{"model": "image super-resolution model", "dataset": "capsule endoscopy frames (Kvasir-Capsule)", "train_examples": 42238, "image_size": 40, "grayscale": true, "crop_scale_min": 1, "horizontal_flip": true, "translate": 0.06, "task": "super_resolution", "loss": "mse", "scale": 2, "arch": "dncnn", "norm": "batchnorm", "activation": "relu", "depths": [12], "kernel_size": 3, "stem": "single", "widths": [96], "init": "torch_default", "optimizer": "adamw", "lr": 0.0036, "beta1": 0.85, "beta2": 0.99, "eps": 1e-08, "grad_clip": 0.5, "steps": 40000, "batch_size": 128, "epochs": 121.2, "lr_schedule": "cosine", "final_lr_fraction": 0.05, "warmup_steps": 8000, "weight_decay": 0.01}
Rows from block 9, named by matrix and row number. Each number is 128 + 32 x the weight over its row's rms, rounded and kept within 0 to 255. All counts start at 0. Numbers have three digits each. After the name is the row's rms in percent of the matrix's.
# conv: 3x3 conv (model.blocks.9.conv.weight, 96x96x3x3), inputs 64-71, a 3x3 kernel for each
conv.14 104:144131105127111090163122121178128159154114108091126141098164138091103128096111178176161135118116110120130129118107138146150135131153090200139057125065133128135101089181144143086146112123154116174161125114109088104167
conv.15 103:129129106158101144109107138102102169162118135133151087118114070066100068111077086090134142082122141049136126113047142089094105126148104129092101108112085126138107166109108152119062157133102115139138143126128121106135
conv.16 100:083148134110138139089153107091104083100098125080087116097079154075090129065094095162136150066128119081132144118082107168144082148126165135080197091104179113107097070169128109111122101149184100137153125117101143143135
conv.17 101:123137133157144090168116131117126096072146138169112141087072113110099115198154107054141115112118148152164193052127150080086113057073022068121098141113105098124111150111119142120109139084095128103117065109132127127136
conv.18 102:116167150106125107140130136103112093099130139161170143164169128106153143093099068110104158106139178057148158158145166175088187212088116132079069147088144120109156138111182138112150080124061126104040143130148166142147
conv.19 097:098137094126125164113133161166157148114133149132118119115154206123094157094146155091150085169150093121108093088093029096146097156133104105111139113107101126083118140133079139103094135137177137103137190124183125096121
conv.20 103:197146043128112074148170103176115123155150138188122177155096125167082086151171095182160128140152096125192095136112112146141137131167182100156149130116081167122131067060041078138132126163208121107000131151102111159126
conv.21 104:183104101135115159095160128104096129166117133142107094150176182115135206142114079173159098146141091134078082145139088132111153170121151159138170092131143141171103116102090152097114103080086078136096133125125129116147
conv.22 097:158140122153120090152122142092126077096150106163146122167116155094137162172169191141180100181137127105123142108166110133208128123212133208108162169100139170147139164181120181160140135159148110112137129086155160132168
conv.23 097:131121102099139139078142143064127127121101095086101095150146133144120134121145094214144102174131097210103123138157068114138109111143170142108091095086136131127130106113151130179122137172102171159122183176110145116172
conv.24 100:088109086125130133133113120153136108086141168182094082157104133162168094114135072091099117070125117093093132120154230151125126113150115103050053162102128150143117108142116138178084122114078210162142136128138124103139
conv.25 093:146133146179114155157104150093135127100110097080131109108109051154151135157129147124152143140163131174180163112157127131181149117159129103133132102125135094122130128127162074137144133156124159131087142172137179156145
conv.26 105:123125130130141134078160127153097145124141194056135146125134181050055103128051128152116099159123152111113105074073089122130120156132153130145092099112143121165112103115152116121144141125131085105141113137122166141114
conv.27 103:121134109113144151115118143119156139103128131155150173167135148129109103091136080104155200130135126129110137132095070123139129125117082080148148139115116102133161081125186100147184148112217074088081123069100151143087
conv.28 099:168145094134111103156120135090144126134144136094119114127148158146099105145063097111116172070169200091106182071102176109125176125156159128127050130094037122100067121141141105131124104117119128106064150142080077096134
conv.29 108:034136087112164127084107095151119096144117146145120118160179096100118091061097129163133100093110090013017085136119077139138090113170091174142180134090128077086124161113080135152105151138138168132151195140102118132154
conv.30 100:110158113141157114126125145107140094125134171081127172120143150169132124145139115160102120166164116131098135095131159130141114092086096136136202108142177113125118117121134170173152114115136152166196144152178100097145
conv.31 104:116117120122124155178134116167172098106142113118170114093083146126129097196143086201150145136140135130136120111117163156146129162139064120143110115098135121135109114139141114154101120163141164122104048113094127108179
conv.32 087:173135071141130120101113129181086073172121107226166145136152143139050152153131154096080174120143154096119118108129121148115142110091085073086077066063060106130112082135170019078149131130103157137117134157155124108133
conv.33 106:126139189125132163147126136138145174129154136163174177100117146115147136094133103124142160136115143126133152163112132132090089165136131095129102120135140109136171146155134150177154125116146135169117077064053122102012
conv.34 102:080117115148127108085128081143168158110138098111113161139101036119133102097124130088067079126109095098143180096101145115106168154119162129127046108077129189161068124165180135167095164091143180099096120115142178141108
conv.35 101:076073137111099132122114140160144103131143123094176101160105137137075093090095098170128107068137103084108105107120154120114114129116091175149144151081117145092122116156161139139127130149096089125084125143101130130099
conv.36 097:126153143107115137109149137101144153089162146060105098169098128164117155101134173141143096176163098136158140144104142165113101167143111164143094138124157125171163140133199145126124158073159116128154097122100101103145
conv.37 102:144113087144114076101130136130126077147164128105082123057022193093085142071139178096094080126130089168153158068103171099106191132127181067130095104118098140160099136133193172077098137106060165094112146094113156102154
conv.38 102:139112158133089137139147134114153115133191120161198116076045162075077162060136188152144143151146124163148095106101093137094092112114109153105096104115142144158126133137119158116144092092070102138095138145142115121135
conv.39 106:132114166140103142147119166133161095114135056131149117072079150134113146102064148041118145087097129050071086170124106143130095122103072133151176123123108067087071148085121129119131121093098112125187117115114132127126
conv.40 101:070126098184173093203140074122122085198138123242175093119114138115096084160104089106125148191157127172105073120110116185127100095077052074033103117030212178084175155093117104113120116075216166150182098088064088137120
conv.41 101:116129088116157094161167085095117107107124132103191136119174152139171157107084133119169117142111121167083142097128110086109091137121083076165099118117139085104171044171099129165121102103105094123163133137125135126179
conv.42 096:136108088131146160176156081146128115115116176093130168132088186169131096168165071117088122180098104161108093132192120075172115119113160050109146175152128149140095136155084122086140095156185162143089086126143089118167
conv.43 104:104141153134139183151102175107106160134128154176190173126130099131125094159109091147098135097133167092139150147125157148112112089135089123182102075131059055144082085182131109137110108102111149162067104123134145141133
conv.44 100:092149117171145085058164124161201133123196107092194123080086109161142142081057122117114138134121142150147168108160118137155181105145103119117151121143137031151117149180115099121064113132046165108078134119117134166124
conv.45 102:057087053166168117140126095177166118115121095164113032078167163162143068174103132115126115102131159155159109089173132110159130136162146109146232127145128122144157144056109091087087141095154154069131134143155129119117
conv.46 100:123123138093126129159150110124147119131138118140129102059120161011114132105029132091124134128141147121092159105138084127163099142136116105107104074149146089157143119131137154130119146154148112146163116108094114100108
conv.47 101:114115138121140139116125122116178178158142185167169162159205180136183096139136127085089189133133156085130138104121120114133129094118074131118154080136148132138113163158189144127145142119108146199172100118156150089109
conv.48 098:110139156104129140081132152120124104105123133087089150127139168156106124148080113151131183132125134125105152136130129153130150163149151160165115147129129140118104145146119136183118124169222086135130138175117118162128